From a checkpoint of a small multi-label image tagger.
Model: 4M parameters, 48-pixel images, arch convformer, norm rmsnorm, activation gelu_tanh, patch size [2, 2], depths [2, 2, 3, 2], widths [48, 96, 192, 384].
Rows from block 3 of a small multi-label image tagger, named by matrix and row number. Rows with one number belong to one neuron. Each number is 128 + 32 x the weight over its row's rms, rounded and kept within 0 to 255. All counts start at 0. Numbers have three digits each.
Before each neuron's rows are labels from the 100 images, of 14976, where the neuron reaches its highest value: "top examples" is what is common among them; "lies over" is the class under the peak. Only what is clearly more common there than usual is listed. The data: Sentinel-2 satellite tiles (TerraMesh). In brackets: how many of the 100.
# fc1: MLP up (model.blocks.3.mlp.fc1.weight, 192x96), inputs 0-95
# fc2: MLP down (model.blocks.3.mlp.fc2.weight, 96x192, transposed), outputs 0-95

top examples: snow or ice (50)
lies over: trees (43)
fc1.75:129094135141080104129169091113120187097128175099172103117140141164098177129101143093170114082127076167108164095069111123131126086065202089118108115182149129105145136135067108160110128143141089147174134125159093100103117124115087141081179163146174169104127110079115113179123090181104186107
fc2.75:141125091116069095161130111093201121144125161139153105138100103117193124128156131133132164171144137128119171170160100193080146149049156143133192139150134137110097147132128150128093188109140112116102208098076100149129100118116175165163112089140115060048095063138105128121140104138101117122

top examples: crops (74); water (71); main land cover: crops (51)
lies over: crops (52)
fc1.185:113164072127225084116127081114153095091146127104098116162104072147123128137185125161109116085124178124093193085128101076118154066158122157108087135138203131124157093124145122096175181130153120168143096166153114122150129132151104149115137198140133127127191152129130157112113111144176064153
fc2.185:074171128105098104174121097140127133159136127164196125133145104097051168137114126145089085174130077119102121124117138170129162131046180171114126112127175128131118133126140127132179126154132127111067171086139116110157137106140145199085093067117109138167165150109199092153134063172095158144

top examples: built area (79); crops (75)
lies over: built area (33)
fc1.151:133094136082138136187067126089101107160110126128113029121108170086136123075110095146080157072132119116114116074139124094154057077139175150160136137120121153138106121066097102095137175118102118141129153127133083069102080121124155194127055117128090096074114133123106115153137161113092093123
fc2.151:141152103138105114095146106112130182118093129126114176124108108145144144122142133136181096127132127129134084203146050187024123214158043144144095161104110096114143128143175126154095108173152070123075144125138137169162157102101133133111157119092129151169082123104100103171146128161127091112

top examples: crops (86); built area (80); main land cover: crops (62)
lies over: crops (43); built area (28)
fc1.113:107123155137158160145146125132071081155093127113126131132118099065148183096180052143083110160135090113085131122123090123122087098137096161148139096119156133145161115142086116141157092139053134183064186133131083156135099104143168096184118147121185177120179074116131094102113168122167083162
fc2.113:156200137112075131135051145097172151092129125136140100145120107114171148114135155082143142112085188128131085174121121173106152127111122081151113139145115137144084177100147144152138165171140135028113113137137089139103175151132090185149177160133100092095076194073114073099117087130117131142

top examples: trees (93); main land cover: trees (55)
lies over: trees (56)
fc1.131:082122134147059115100104128147074141131159151065152077190139140132114124107127114126149111152109124069124115128145102111109153085076114111091132096144069075128158063129071131154117111156150100121138107102150080102154072191156040080126110126145114078108143153061083112176129138148147090114
fc2.131:177136142159190108104156124170132105082124132164066094145158080145119102091148116169130119138150054134153150136121155132052104121102153147098075164118173106130155097083132120155074088102096122152184173142118180110093205091119134111136096142191156150135161131111188115090151107152144138076

top examples: water (73); built area (63); flooded vegetation (26)
lies over: water (37)
fc1.32:120127137093117085115161113154136142123118096144125119149075065111123148141115118107151173138111099113095146132129096101164131136220162085130157157162146089116093060101098208164122072124094163077170141132129094083103090185084169158150136109092123112094115143125132151122159124076056174070
fc2.32:120107161164199120103116140128157116116184116164164156104156156078169183158166092101136111080131135116124108110129145084143107137124140172081120064086111122166142153124128128080101141133147119123113063152151114217106193082120068096091113108145147126154081151131107196080147140078129181107

top examples: crops (73); main land cover: crops (49)
lies over: crops (49)
fc1.81:105145114118169050119161119100152119150195110089148112106150147111116118131136135152124057127121142105118068090124136179065121097130161127114132133100112126128175180109125141072169182164193109133084105145132142160116152163100050119125145156106130153114192109057145099112105146094153040116
fc2.81:070190166139120186151090138135148145134083071139085175105168120147098146132077103109123162104124073097137171094123042071187103156100137155105150086117187105127156082130119106180114067123088086091122151133105112111138125123144142103156187117132170135147133180165154150162159162128113123142

top examples: trees (96); built area (65); main land cover: trees (51)
lies over: trees (68)
fc1.91:064193087177151119127167112110154112148092107187125145128139086191138188072142117106112137124114117130114132158145087145149126131151092175155101162183145138117091136157102091153152119118127065135152139102173095071122081073122108122121102142118130102153097207111124146093201090162174142068
fc2.91:165118142175128117141153115148145159129124110049127145125108073114158152129208155101125078070126089124148127170152178068135146124111102081176186126086144109119192150088099163145124158057124126193153104105147141109131137162167052107152129143098107137085159114111151116167063128114100120109

top examples: trees (92); main land cover: trees (56)
lies over: trees (67)
fc1.177:164158128127090099116149087166100158135163122135148171151170138102125135151108098089154112129128156125121125137140136089146097106137094105154094068158156039161188158094070146126123079165107189079107175146147123167160146201128111132092115104094118122189189118156097130175108151080083135185
fc2.177:156118141120201099150101150101132120118148064124132144104091082129128102099166205093139149075091150128141129165127174080153130136109157106154154112122099167118111178143142169125204161046173125194132104128060122103161068122134101116120107140126084141065131109142099094110185136167151145143

top examples: crops (85); main land cover: crops (71); built area (68)
lies over: crops (65)
fc1.31:133147160116112141113157177133156100085154110081106083160144205119135084151150094084060162118161139160063120107110111116190121127095108128102115114163160052148087104121104109194144131108128131129118126115085065125135169129145174130116180144090107179183142169131134138053159119094141145079
fc2.31:064096147143117113115197126186134114105131134093099133125080072132071153146120109230143119164124155125211093102141156084137110140132127126133151154140110145130147124119103126099140097148131148138135139133138188113134114099084116163128107102125066187169076099131120137060087138195124207111

top examples: built area (62)
lies over: built area (38)
fc1.25:085180089161164112185146113162109078113134127150136137142135126110135102164168120093112168143119154134129140077194100062118058060079152164136148130092166157132100105190122135183122125119065124085078144133112093179110201133147113134131087162144092071118090151145150097113146098122090102117
fc2.25:092087162114138133110166097059112148161056156144140167106102124152072159121084081139152140136088168168138136174119075152139159120164146092086158121106149123107128168091172200115158134155126158142112109165137196110067124143151095089154145084123119126140089185092147154132117115050138075144

top examples: snow or ice (69); main land cover: snow or ice (56)
lies over: snow or ice (54)
fc1.178:097146103138093042163158150127151145106167111072061155119160104129136088173163137137165086075146172116111103100139125111176152105129152120113089100149156206160142111126177157163150082122095123094145103039136106129180148127096150070134093156124179131114085124098159143138109184156140146154
fc2.178:119109154131105120106117180079123127084113184184167096126091204141170218157050142118135140143148126099126148122114146140131103143143147160121140163077165159120116148154064126128170111146174169083169079116117132118065157059103140093157142114100137102111097142094129066153172106146097100116

top examples: crops (85); built area (63); main land cover: crops (58)
lies over: crops (41)
fc1.16:102164187172112144149132091043147148111117098082103126134193144142145117117088134139145083172078133113102134131112156089132158086095174171115162120163102114193080109143111158107038085093148142097112149090133128120104111024176115150095101141146139075141121104131126134111093084145134130128
fc2.16:118176137137136107136147113133135088151053109166120121154079113123089147137171153148138138133175134175149127182137119097136084179108132085121084157120081146132179107122152086133157134129135030082101161064073115087106111167105116116095167164161124113131157112157100169177182129150213106126

top examples: snow or ice (85); main land cover: snow or ice (80)
lies over: snow or ice (82)
fc1.60:088138139182159140162135062127174100161125143103184120170125083139103129113091196164112136157120106097100131131098165108071134122121134122170093136091081147103145161134139117162064111079068142179177139153138198156105106095144149137097141156107136182160087141058082127134160104125164179097
fc2.60:124111098084131116088144103190132158053124145145112090126140138085150142120148105107183091153108105124157106112137092130096156198157076175152172089150147115176177088168143138058148103080123131117170150150131101164119150185154163188088068144123112121114098066143084113140108173126162106160

top examples: clouds (91); main land cover: trees (44)
lies over: clouds (60)
fc1.160:119111121162136122134189095110152152149119120071117110176161114103151098106098125140163098105135107171144161234150140114181088188179157151117126093119143083137176149109106134108112090075115103167146126139130107093156132098092059068111185104153119181115098162107097186166151075121141105114
fc2.160:074130083155119121155173158088172097121104186139177097102182100165195159162097114116128174118126139134136097140170161177103133142105062078124165168131088090102110106083098129140160136127141095133139057096150197135132158127116147151050100153184136157069109116149114110151098137100109150120

top examples: snow or ice (56); main land cover: snow or ice (33)
lies over: snow or ice (32)
fc1.64:160089121153166092144124155106119116094124099073130154063189124166084139088159114076120094105104078101130126128086207150068151088140108131170153107167066111108133143161142099080161085122083104085139077130123159107160143140103088145133142134157160107190121089084087161155089098117143157166
fc2.64:102083093076108174134124112166141118138127067101125117124052127044122137151125143119130112097116147180131130076180071134135097136095167096170119133087193193136100111155152184190103122109141107214097110178092122162126152112126139138154171145068083118125156146117154132104118140121105140158

top examples: clouds (98); trees (92); main land cover: trees (63)
lies over: clouds (58)
fc1.79:121211094151058113157100104108098191104094102153114139139143141147160091130102111123048223102112138132079093094127097125155171171120100044076135137190106130066125123077138072139125101126117146138124122134133113108086111137160110093143141157142100091121123093150122150099136132145083094163
fc2.79:088130078117172122136168136108168169140136156094178105132097180158153060154068122149159127152125145162158108130077118093146140106096136098109124198089153055113128153158120163134109111052085133154171122154129104144100115115112049093074149181117155167118101113142165118194103112175126140120

top examples: snow or ice (86); flooded vegetation (26)
lies over: rangeland (49)
fc1.150:175122126187116141110119099111113134128104164087114090115139132161137152095143132142096147083127117162165103145144213081171167072093068147046071081096127105119142167090084162153154092122140095151097094083159078049182121127105137132092168161122159147132111125089156175108149121126133126118
fc2.150:146119085094160165083124109158145075162079136198145084145159101206143153114145096148093138159092126089175075132170114134112158107081160098084165121189143096131124119094089176126109168208147150109155106133054092109130142133133135109144170136110147135087176140117180083101095116153112116111

top examples: trees (88); clouds (81); main land cover: trees (53)
lies over: clouds (25)
fc1.157:107102131123159120123103185129134070160159148101140071131107096116110094067158136164176061130118124106081184101136034137199143119163108121153144116070149081114137082155106126124133127153145128093101115187129114156136159120095148113080084120126106163073065096139107137157057099153147138121
fc2.157:100081169191129165132178136137142121198089184098161137112129145106149122148101083105129117092133137120172132048139162147121126123141145078091115167109195093129126191147091083139121091109127135107135147107190134122127129097135145092061096167055097178135143119059129124147153124158185143094

top examples: clouds (49)
lies over: clouds (38)
fc1.18:088089039123169138100130112100100117094101133114175113138117136110151179150133126119157095089113126109152136175115112113147110187160148164138157132120180135110178171119103137146077122121125117084107081148147148145100062093083064183130214117130164203068081160091154121152121104103127119119
fc2.18:163100171167079123117142157161100218134170142174117179130130095145141123112083086136152176140127176153137141121108100071127137116134116108085125159093116133073156137093157081118167110088122139171067137100102153075102131155175134110135105157113125151136109077182144167070128110164124060200

top examples: crops (83); built area (80); main land cover: crops (66)
lies over: crops (61)
fc1.152:136127131134132087128124117097120128107164112183189094176175068122057140138065119052141134127136090085163139141140121088092099167115097117124130070102050125108152131141110156113128100131160079145136089071123112183085135187132118098121175123172134111189081101136169152132149099107160080125
fc2.152:147177084108135182145157101100093055085171132087128097080182175143085154066101133152143155090146113174099100116122092142087152094143167156158142115111185116165152071126153067150150137160128142098106157141112125126168150075154141121112088086097133122120116137154098102175172212123148101109

top examples: water (77); main land cover: water (63)
lies over: water (65)
fc1.29:172096114167144070140108122158080173119090111177116161147131173158135097098079174093137134105135127111109205143137133147152097061072129164118145102137156020126138129128090150144128165107082187077081165113114150115111115144116113117172124088087113137136165108154069136169131092109110115173
fc2.29:155109155106117167146062105141093118095111133169109110130133116165070095153090185049101132104094140141160166115083122161157138100159139108087103109115173076103129101153151169130157118137099167072104167164112176152162147118117185153163131097162129110109097080194033129153152155139121121163

top examples: crops (89); built area (77); main land cover: crops (72)
lies over: crops (57)
fc1.4:075149135118147100089129099120091120111089121124189169124148164152117105123134143127114155141116105148075159130112117106156085121106193133162120081177156121174092101136083089132135162179117141059108154115094066092178130101135137108175108145115141152166100142085084217093140146065177128196
fc2.4:139130117153109143131168106186136094098120149116109103152095141119134175160130135135094188190131105107128127171111150130135197139126048136161119140131131125097135117100077155109071139179097121060171163106101135113090115174124100129072209099145127096176112193149154140061085122147121062111

top examples: trees (97); main land cover: trees (66); clouds (35)
lies over: trees (64)
fc1.106:117121132127185150138076148120159080097138081087127114156103115165095113067062144125150190139125122151113170128053114071148144059105096154152145080081101139137085135094092103168122113106131137053128119136160135105149095128083066123153072128145109125097155149059122107101120157080149089124
fc2.106:238110160084122132109143164160061179097106149113124109135183106110126081113151147083148153098147074137137118193120182104204132163122096167119156179124144108117122177137131114127074152063113134122080095097126139135122088140162102097108075120170137112123144189127091114130125106158102099151

top examples: trees (88); main land cover: crops (42); flooded vegetation (39)
lies over: crops (37)
fc1.155:098130078145207093074115163095107128111128148060125101101102091089120165115189119136162133110133074189116091119186107122125168185170084079105136117194143151083137082111106145160085129143156078143109105150162118152137143123113161128136103124123116097118113137044122112061138136072154110111
fc2.155:130134125083105167187071141141137118181140150155145112193150147149081134096132140050094126073106187120147105108092128121186122129152097130129091088061137126115117180154150129105171096134090128157110162133192138154156115142158128087173137119122091099097083088183144085187127171092119171093

top examples: built area (86); crops (83); main land cover: crops (57)
lies over: built area (33)
fc1.114:124128105165134155124139147115065120111103072147110181107126128141142169115121120111156164081063088124119124160182102119108117097090158139130074138097190115163097173064071130094080148091133106110106104140165142195089136160084096064122052160086112168139112126179118136111114098150114108077
fc2.114:130146159085100147103098137163189102128131101072168157141121168074071138091149150122108120212151184173133066105109063130145138106123120089105110129108109130096147043194138162126136118116068130140170136139131136110101116074171127170134147112147122137120153133120188106061133151142192148121

top examples: snow or ice (64); main land cover: snow or ice (58)
lies over: snow or ice (53)
fc1.147:210125120134202102087092118120139145155134123153157134137094163160088185108128181138141126143166070122100115090060099163116108119092140134139077152138150107101122138206078125061097133182153164107132077083171148107098164082137127110117126136114047128152082170115134123119118129090137124088
fc2.147:136137151113096092113142064130091097198130171110087113145104101097163104168170087163078100169130147156129174170141157115152133126195091144106133126051058139153175160130113101170157168114100171084090095146141086144118139066113145183113140120116141110127128109101109101127171116134140106212

top examples: trees (92)
lies over: trees (41)
fc1.146:083157163122137053199111129089205113137125156133158159155167108116152156145130139076084123142130087103107110117125143140158136169128130150117119117153147080139108149108085076082135118047161185144148154165108097107182114065114101147093118106103061157119108115093095113098125187137158124060
fc2.146:154115080093173111087122141126182127105087144151144088159149135110162129134200118197096186142120099143148140111108132160174152076106131102102201132089135112157131136119147110099116134150137100123108163134117134140124124158139098132149116110122130078103110174138093091086054078066179125243

top examples: built area (86); crops (83); main land cover: crops (49)
lies over: crops (41); built area (38)
fc1.6:154096122134112143186103122137089128147179032112056136095109124075157123100104203188144145088119124155086117123178124095228132094143117109116110126137136119137146156169147145126129137118109123156106111113082156122081118103146099125105146108082144093135133127140086146131098165066088216110
fc2.6:082118103105183124118139153109143080127130127097141144177118133107147178078108074143142084139102205126144108061098110160136178102118117090167110037116098148145150175149152191131167055185138137077143144178174091151178113144109164139155110094152150159118146115109104091107152139105126115106

top examples: snow or ice (72); main land cover: snow or ice (66)
lies over: snow or ice (72)
fc1.142:103100187121112170139076141111114190157195102122081113072163136148123123177141140150144117184116088090105109138110117136052149118092148169084132120115102059167135160092128140168114059128090106113123138056162167093138146140130113166165112146139072090150146119132184123121112102196143099110
fc2.142:095135082112136140118095105092112139176166126137158153123135098109121177106142119178164161139126166139150121161177089155119135133076107137162138136095123191138108114124196118181182174081155085027130127091076090061136118154109167110115166140148142053150130091130099095114188108121158105134

top examples: built area (90); crops (81); main land cover: crops (47)
lies over: crops (38); built area (26)
fc1.128:104116150110154142124086139134123079161140171080117112146151155126077114099136122189180109161096082124141117088114099135104138105160071093150146082112083094098158077178174138200223145155109177144125140184087132120107124083080122171105116140165116126143120087094128063103124102176139103115
fc2.128:071106150089113131095117099168163154149119084134150147121151144139186163127151087057133125161125134199103101112087125166139131121086117107104145088096110173107118070187120106111123104093126047131164092109161107155138096130209133151145141139096132143176154129111148229130163156097103161100

top examples: snow or ice (85); main land cover: snow or ice (75)
lies over: snow or ice (78)
fc1.40:080110157151131176215129108119111121167071132151130090097119123113118123083188145128161171056114124123157122073132102093139114099150111135122063114122124065099059115169142152147120108100117101144089105139165122119094087158161120176236095133117170123146151158130131158112111143116146062126
fc2.40:174188079169149126175169185171120149147172119089132116110116081137115135094096103145106139145145145107133155186087100136153082126156049180085148151069066125076126119103155145156130040133131120121149084127113125161137159055156142106088173104123123136170140143142124128147073144156154097142

top examples: crops (71); water (70); built area (64)
lies over: water (34)
fc1.24:133114077145181143154113154213154131140127120104118164155160136112106097115172072111161171101117084141109165133118154109135118203156137067089126159095096103084122053092128122125177118109077168094120140119144132113101106127065100129091119120141087140118129077092132188113187163088094163073
fc2.24:134161162117106108111065065090102127161143170179129110160157112182117134165138134084110151085136138083134177116095199053036132124102151152114148092162112112162086127103098105121107134091112093074136166155148113144163164112147128174149167155160182099093108138115170152114084165085139136143

top examples: snow or ice (46); clouds (39)
lies over: snow or ice (39); clouds (36)
fc1.143:129135084129149127110142082149147075091137047148118137100107121145052172098173127149138163082146104096178118159135118144105109132069169127154092130075210128149165168191132153089163144117188167091140124149165115132148103090113073143196143154117161145096128120107146104163150085126103091150
fc2.143:130143127111110104202100127130130152100087203147146099134143102076168104165129170156168093143147133123083046083169121114118141113122176107116143104120133109121162107140070121169094115088106134177150158108103148104134179076150133197095143106107102117182095146132103129074106138136225173135

top examples: snow or ice (56); main land cover: snow or ice (38)
lies over: snow or ice (37)
fc1.188:089093174134135125192083140186113159164132102135132120143104125118064117078139198180140150140132164092085101145115111136154140135078129084124117077109171133113079185161109129152082151097147130123094085155084097123098161140182140143210133105156142094178078108110131154072063102123137135123
fc2.188:170130166095191127145130099077141160142154142101160147157124159116110149110141080078156107101095090152185145135112146104106097122206113131202078095110140170097136153074141155093129095133096179132141118073150134107153129133074182097159203125104124116078159104099190083130128094145151088109

top examples: clouds (95); trees (94); main land cover: trees (59)
lies over: clouds (83)
fc1.165:073065133175143172041168141109053171137149115107151099114126046148114117112115136139125128128096114133109051098136069155147098144146138147091138139085135107136146128144096123163125085076104165143142119145106095084155086084110118131098117173129113178083127133198098144170114113174109106081
fc2.165:129116148210115105134125126113120096121141177143159051147140111120143052147123102122127152143187103223128105168106172122173188080123123147106151114087142119108152141153127123131130137082079149104099157088130143142157179151202103103120120058110091117112077116151070109110130101157146173162

top examples: built area (86); crops (85); main land cover: built area (35)
lies over: built area (46)
fc1.17:136135121126137147109054132200191120147122106098091119095167153154174145137195141104143126082100107146097087105149116128152086099090180098167068151126158112114145115110047058117101139102102108163115118184123078145111096148096192118098083155174100093140143150111083085124127115127094096104
fc2.17:145136089088149120145164099115056126123108131149134098134115106106118122156077080144106178152106172135108178182131130155095156135165154078062089131078138113080123097149158118104150068160198121172121158125079124157165161098175104114100199155125114089121089122112191148184114102174150139102

top examples: built area (88); crops (80); main land cover: built area (32)
lies over: built area (59)
fc1.109:120135130125179158109155161089117058141164128109136077106172155121043132075159063111198099149164119081125126124094119111057088158149085094125083110133119063143116112170117109110139144168089165126112138205152104107129110163097126180171108138112112068123157132130142089150111147104142148162
fc2.109:115121062124144115097127094122131156084145085153135199136128129168153115079066151157118088150111148123134076107117097134177134122090147131145167066074128146107122155143137157132101119166128142176186102088132106120123122126145113120135140200173156214095072139154126138065134079164152191070

top examples: built area (90); crops (84); main land cover: crops (52)
lies over: crops (39); built area (38)
fc1.22:087139070152138147062148096111103136187161085093139186126173124128156106126109071110112164079118062151113142112148140077130119065071137116153095102169140117095122190101150076094138112094095115150120159105180089127069154110123148092124090129125100128130115147208107082106122150128094074133
fc2.22:146108203133141153123096139064142107111087116114119143144083157131144089083089183136176138137110163132084065106105079137123123111144142106097175177131135122158174100123072216181118107128080167181149104093039118118169097135155132137175130146135106155089162119114129170102132141161153141102

top examples: trees (91); main land cover: trees (50); clouds (44)
lies over: trees (54)
fc1.118:156078099155105097066078184153128117095104172105119131127158141131169081070168124144132137183146133107135117047081143152174153114068105146075130115121149081120120124178114081114062118077146148082080086152115147099132141122107116094101109195150135109120154196101124172144138110082112125118
fc2.118:115118087130164120094141143107133099186150121179145137084138112102123121108182045160124093111152105114143165183176115121116210080119140178136140081176101153169157077119085122083095168089148146107129139150092145104134100143128088095130170175185141095121118157085119198128090149158125100080

top examples: crops (69); main land cover: crops (51)
lies over: crops (43)
fc1.94:090152091200157095111106123116148106146106179069130072125083134119159140094189123213110138091135082127101097159169116149135170137142087099098137130131077116164092112099150133113096145158071098108125134099135133123079154117083097099119108141172130049129100111120146162102069188150096153074
fc2.94:132140130170133143144124115106148058160143125128089139144156130133127092116101108115113098119116197166139137165077104107177133120088206113111086125130159090129136169108114161080117057089160079156063151132176136172174120114200098106137092093113116110102174123139167100118174175091120121207

top examples: snow or ice (69); main land cover: snow or ice (43)
lies over: snow or ice (34)
fc1.61:154093142126130134035079068157112139105078079114128150136118140071109135111137061162127119098103120109088111103118089145172156125125136145115152104128120095142084128083108185159156134073116161105122098109102164186137163178131102156143129139144081108168075133083102188138065212146127124118
fc2.61:152105120155129139128135096092156114165111114103098103123105120163125126077150122135128108176116122136130138135090145103095170174116133155175125081143145176100150116121179147107100073111122180205123119186207130089112106084130035148158103103098139121092119171147182102071133052146194129105

top examples: built area (86); crops (82); water (69); main land cover: crops (41)
lies over: built area (59)
fc1.130:144119136116145156084146078070090090082185093120087099133077162079121157094168094150144145076142122205102133097111113090063122086149074116106168068094132112152160142158101141165119150117101109167109129147109124121134100107085135176204192122157158129162142150167120111112146116129072164123
fc2.130:085110090125088110127084121127168149083114093070109159117126132184138127111168120185118142191090184163192092145118133211183098131119102120162121127161078161122108175128139160157086135170104114104116150091114105161134068144138153115073123181143136130133115153156157126108087089101187068104

top examples: snow or ice (52); main land cover: snow or ice (41)
lies over: snow or ice (47)
fc1.161:107139116097161089112175132112121154106174119129175099131120161215152175164099079131102108102173151070110108118125177098157095187145140095130098144067138130147108083138146067056130123106110142109137125106139149146117212151135157111120105152056172145111141136054124130086150101136133069139
fc2.161:127124098162157127154079101150133129125121150109133176188133184153082100054130105170152159098129120140144125103169112155072113096163173108165200088150144117075126095141107166193166102109153107120158137151127135068072145127100153066133064091128121074122139155119181114129099129113081178151

top examples: trees (96); main land cover: trees (82); clouds (57)
lies over: trees (77)
fc1.28:134106167097093086166069145188151107085048130137144101127076073076111165135167153126105100153150143101170160105114189076114106137152058129079104118130131068121191122110086174117160157122198070164110118098095131117104117091140156137152129156080106120146114093115098127138151142135142163122
fc2.28:138144147055125096073149167128161176146116170100151108162157101153141050114132109098121151126084187197148090155135110114198143184144090131136158114132171176130138140142212167090107117072033141112151113124137141130127109138123133087110124078115138123102087131127115098113140074161101141124

top examples: snow or ice (45); main land cover: snow or ice (39)
lies over: snow or ice (44)
fc1.133:136131094113160147120115106073146138166201128138124172139119134090064176152118102110077069058157088153122105105144112061116160102154088157077106113150159130114172148093095169162144191146146161166167127211154123107100076143097140066118087133132139104109096125150172122139099151101156111123
fc2.133:134149140136117138153125118205118096110119081146176162172066124093160200115105134166198145127134146140084073100103105196070140089120131127055127129132171109127135160103197103145085143161145058082116151076118117106141110180143125145128135164097089119118172144128154130155123072119090126124

top examples: water (83); main land cover: water (56)
lies over: water (63)
fc1.63:126147152083104093117146153160136152140134120127081174116125131080068092055104118168091154068095121102123132104180129132126136155099147110145119115159117110136094103159101181065114048175128046128122144112112108120111133105123125170116053134112064071129072122112104108159186171130171125105
fc2.63:158094113106147097091105112130106118151121189165109181125165168156152104126117143096124133094148167083096154153078108123111134137109097162174147158152155112108208107134160157087097175149107176101135095094145136123038111126078156116205090069131147128139055147104111092156131124079141173159

top examples: snow or ice (88); main land cover: snow or ice (57)
lies over: trees (45); snow or ice (38)
fc1.84:131129135161086132075095159171157185121115081106161080170085139143131148049091182174129146184125137069128107127118145143171111145125142144138093085099100119140164126141127131152160120108146164126121136106154176101137143128140106122211142066155217179144126145146094146123141101195156076087
fc2.84:154070144107125122158123114138145128172071131130148141094098137138120114126155090102187150110074089075135119174146156115112116131146122110180145125135193147167101164069147082180100125172125151164166077185164078163158148123074115194089125151072160049080155109138151103092116128122143104116

top examples: trees (90); clouds (89); main land cover: trees (45)
lies over: clouds (78)
fc1.49:128142114184147151161160103120075154107150144148048132144164170159108176087134128112113184089131160147109052094101116099080112138174154158159100181144116111161110085101168093122120094120110188136120160175172097136117096097076077132118094123093118118075090161179055102131133109153141120118
fc2.49:157104118103096088139109158094068163116104160084169138201142121064112117153136166121138077123115143111110120149171165179164126075125130129065174084124115110120146127138156144111105153122175137112183066130068137138150204163213087125108130137163141112193097089136111131139141089122111108170