config.toml
model = "multi-label image tagger"
dataset = "Sentinel-2 satellite tiles (TerraMesh)"
train_examples = 36250
image_size = 48
crop_scale_min = 0.7
horizontal_flip = true
translate = 0.12
color_jitter = 0.1
arch = "convformer"
norm = "rmsnorm"
norm_position = "pre"
hidden_act = "gelu_tanh"
mlp_ratio = 2
parallel_block = false
inner_norm = false
drop_path = 0.05
patch_size = [2, 2]
depths = [2, 2, 3, 2]
widths = [48, 96, 192, 384]
kernel_size = 7
num_labels = 9
init = "trunc_normal_002"
residual_init = "none"
optimizer = "muon"
muon_scale = "original"
learning_rate = 0.023
momentum = 0.95
nesterov = false
orthogonalizer = "polar_express"
adamw_lr_other_params = 0.0014
max_grad_norm = 1.0
max_steps = 8400
batch_size = 128
epochs = 29.7
lr_schedule = "cosine"
final_lr_fraction = 0.01
warmup_steps = 1680
weight_decay = 0.009
adamw_weight_decay_other_params = 0.01
Rows from block 2 of a small multi-label image tagger, named by matrix and row number. Rows with one number belong to one neuron. Each number is 128 + 32 x the weight over its row's rms, rounded and kept within 0 to 255. All counts start at 0. Numbers have three digits each.
Before each neuron's rows are labels from the 100 images, of 14976, where the neuron reaches its highest value: "lies over" is the class under the peak. Only what is clearly more common there than usual is listed. The data: Sentinel-2 satellite tiles (TerraMesh).
# fc1: MLP up (model.blocks.2.mlp.fc1.weight, 192x96), inputs 0-95
# fc2: MLP down (model.blocks.2.mlp.fc2.weight, 96x192, transposed), outputs 0-95

lies over: crops
fc1.150:156112145109124153192064122148173160137131109128114197136107143148092131099105107132076112087117138091139097151128079181173135173135093135101056156146097137081149103066125105155143126176085134112120115072149146138120168118124054109101126142155098078118093171105137195137141197099073151145
fc2.150:127157103154173083081075161114183152147094093112113190110080104090162105131160148133175122123147176143113154125107131076129143119110142128130195149127136141111140131143123109099149197071087143135134144104172185134112117198137069158174078081113137094106163141126202131089094062121155143148

lies over: clouds
fc1.59:126165090114153119168078123147158107108101071113110141172126127160111176178129145165110102134119143176122145214151106163192144140112121110128167074159098135151143083091115117170159111084194099159111049125089125133119174152141147157144194137142092155155150077038152121128099144115133115123
fc2.59:141123168162111154065087103126126086141070104120129115121150099111155107108132095138138170103108158166146114106123147156089066129106117178086132125129184135093174169103153135156150105107116109181174141150032110113215148150097120150185121197089162100129109156166111090149178152159126160098

lies over: crops
fc1.81:098101090156091127135107138135152140174138126220148129180170108174096154126110144075146097117055161146151087147125088136139117156116145143149079090105119117109121140106169129166141109127106113125117141124200080113099124146098190081139165206134064141120055090154120131145159073168084148146
fc2.81:149131144091179093121096209106123096134154119136149172115142126145114121084102097121123096154149190107120102125114129070185075133117159085130162132148101158095080172146121103149096109103178061132174158090140143171147087174137106179102029087137130109134184148108131057122131135104149118130

lies over: crops
fc1.12:133152108114113210123195158090159102125177165117115160170130113104139148135148087121094141088117196100128188101128131068155190098135057107108149129152104121157156102099101160160104135137145168110114111088099134119086142137101101119092146094107167158107097137132102157159044120095054090088
fc2.12:131121132089112061169103135128171089083131147125075089127135129116133090144157111119103067133110106073111105115172114140087100085180122169032122143062142138090092162134155137157115146150188106216114159164156145156168147128112148124149051094105103141131176121105122145115151123074120111099

lies over: clouds
fc1.22:198107137130113124124094141115128150138139168080124151155194136128123175084117137171136119135108109110168107141196141079106137175103154036112077155066160091166151125092076121145121146117115150145124141154161138162120146119119159143213156140069101095154168153127091086129081080120125091071
fc2.22:102139099135080099149144130105107072126153104125128076115080079192096156081078139147109111068102171145141110154123188108155179152141172113091185103124147078074158128140146124094123162078129152140150056117132115083127079099103104129193109131093160179105081147141107127100083104104122075124

lies over: crops
fc1.78:086172087136094160082189128147067152092134063136097127107167166133079133151155172127165173128146086081115182116102099105128167139118137151129158086063132084154187135133132101114190115122120206100152165122090105139134158075150122085125110157154122194118108158117140177113108155138135137176
fc2.78:117175093152099133075115095151134130109152126173122116145077143118125158068153171137137173118156091136152132156167049144114110070148110116123078132117104140119101113096154092163202119197119101040141148117172127144056185147084155162125136112121152154162195116140133164100085166106114124142

lies over: crops
fc1.155:173147109139130132109105087088143157162115116072126114105192128155150138140181151104075165070148126106142147080144179138127158134109109097120119095108125111078161110106109077140166212126138073122136121168180114175165161090179124136140087204091086119155125163126147134147069074124149140186
fc2.155:081103122031149107104142108119173110130143074101127114142109143175079091118096159142133129107070104126117087178168137156139131100147175088061136120083106174168132124126129095098104123206141195123134142111127130172169156175163144103166109126094091151112178124093096100111108174072117114087

lies over: crops
fc1.167:127120143136228125188133093104143134138169080170136193113142150145111130067076144135119142117116094124136069174107124106178093162138141135125142130113097090129114098072144091142120151164116122119102120122138130145218152069147135091147114110075111042071133140175124177097172165128139126152
fc2.167:118097148090116114096099109119152142106116149083120114179097108072161102132134097163106118160113135076128154105137130125150142091125161102174198153092130140148154152127122149106124168135135166116163140170110105156023085209081079162108118106105072166150099128038135101066098099143119134147

lies over: clouds
fc1.39:097166120146125127087119104163134136153175118158135131122079116115087181170109150093054138086120083132185061178201182072160156117128184154135170128102094099140167150160130115139143127103115153125124170110117095105097064108059190115108101151144109113172120120139173099126121125111103098075
fc2.39:166082061151141173176085142117097104120135071111141133175077138139089150094099096124142131113158156153080089162177110092097080146141110148136102147111105098103125132122122088088133096121130078116120105118070130067087117154104142182087045121133172137115081141205118093124114094173082098127

lies over: clouds
fc1.5:090085145163112134094116153119039101131183183132096116109128101102093135089188121146114149120200109048131073098117090150109124118107102081117072111144112135091152096192122129081146115125107144102145140119144088155100151130165091133146161103108099096133149127137070112160138099063051120160
fc2.5:085140097197108135170139106133115108112129151197122118150177119152128082181124144098158131118134215162162146132171195092118162169153156152173169132162123130118121138119098151129106168097122207138109079184092126067142121134156101136114159149120127151114135201128114180141194144137071133149

lies over: crops
fc1.88:127057046106118151088093126084145147119154180162111065112134171108116112142139150111083136111136193150161106098130119102192197092134104091098089142114115144104174117148106133159104150150141138085184133138114173104104127122104098147115149105092094146168106161136066183200140157121080102094
fc2.88:167183144070147139114087132067165139131183123135126095091135118127191146103116142127113133148116075092134124150153108133075108089146155164119158064085121145121089175051148141148143120178154120176133143099142100146152138149147119169167154164109118114121186093085165077082149091034122119161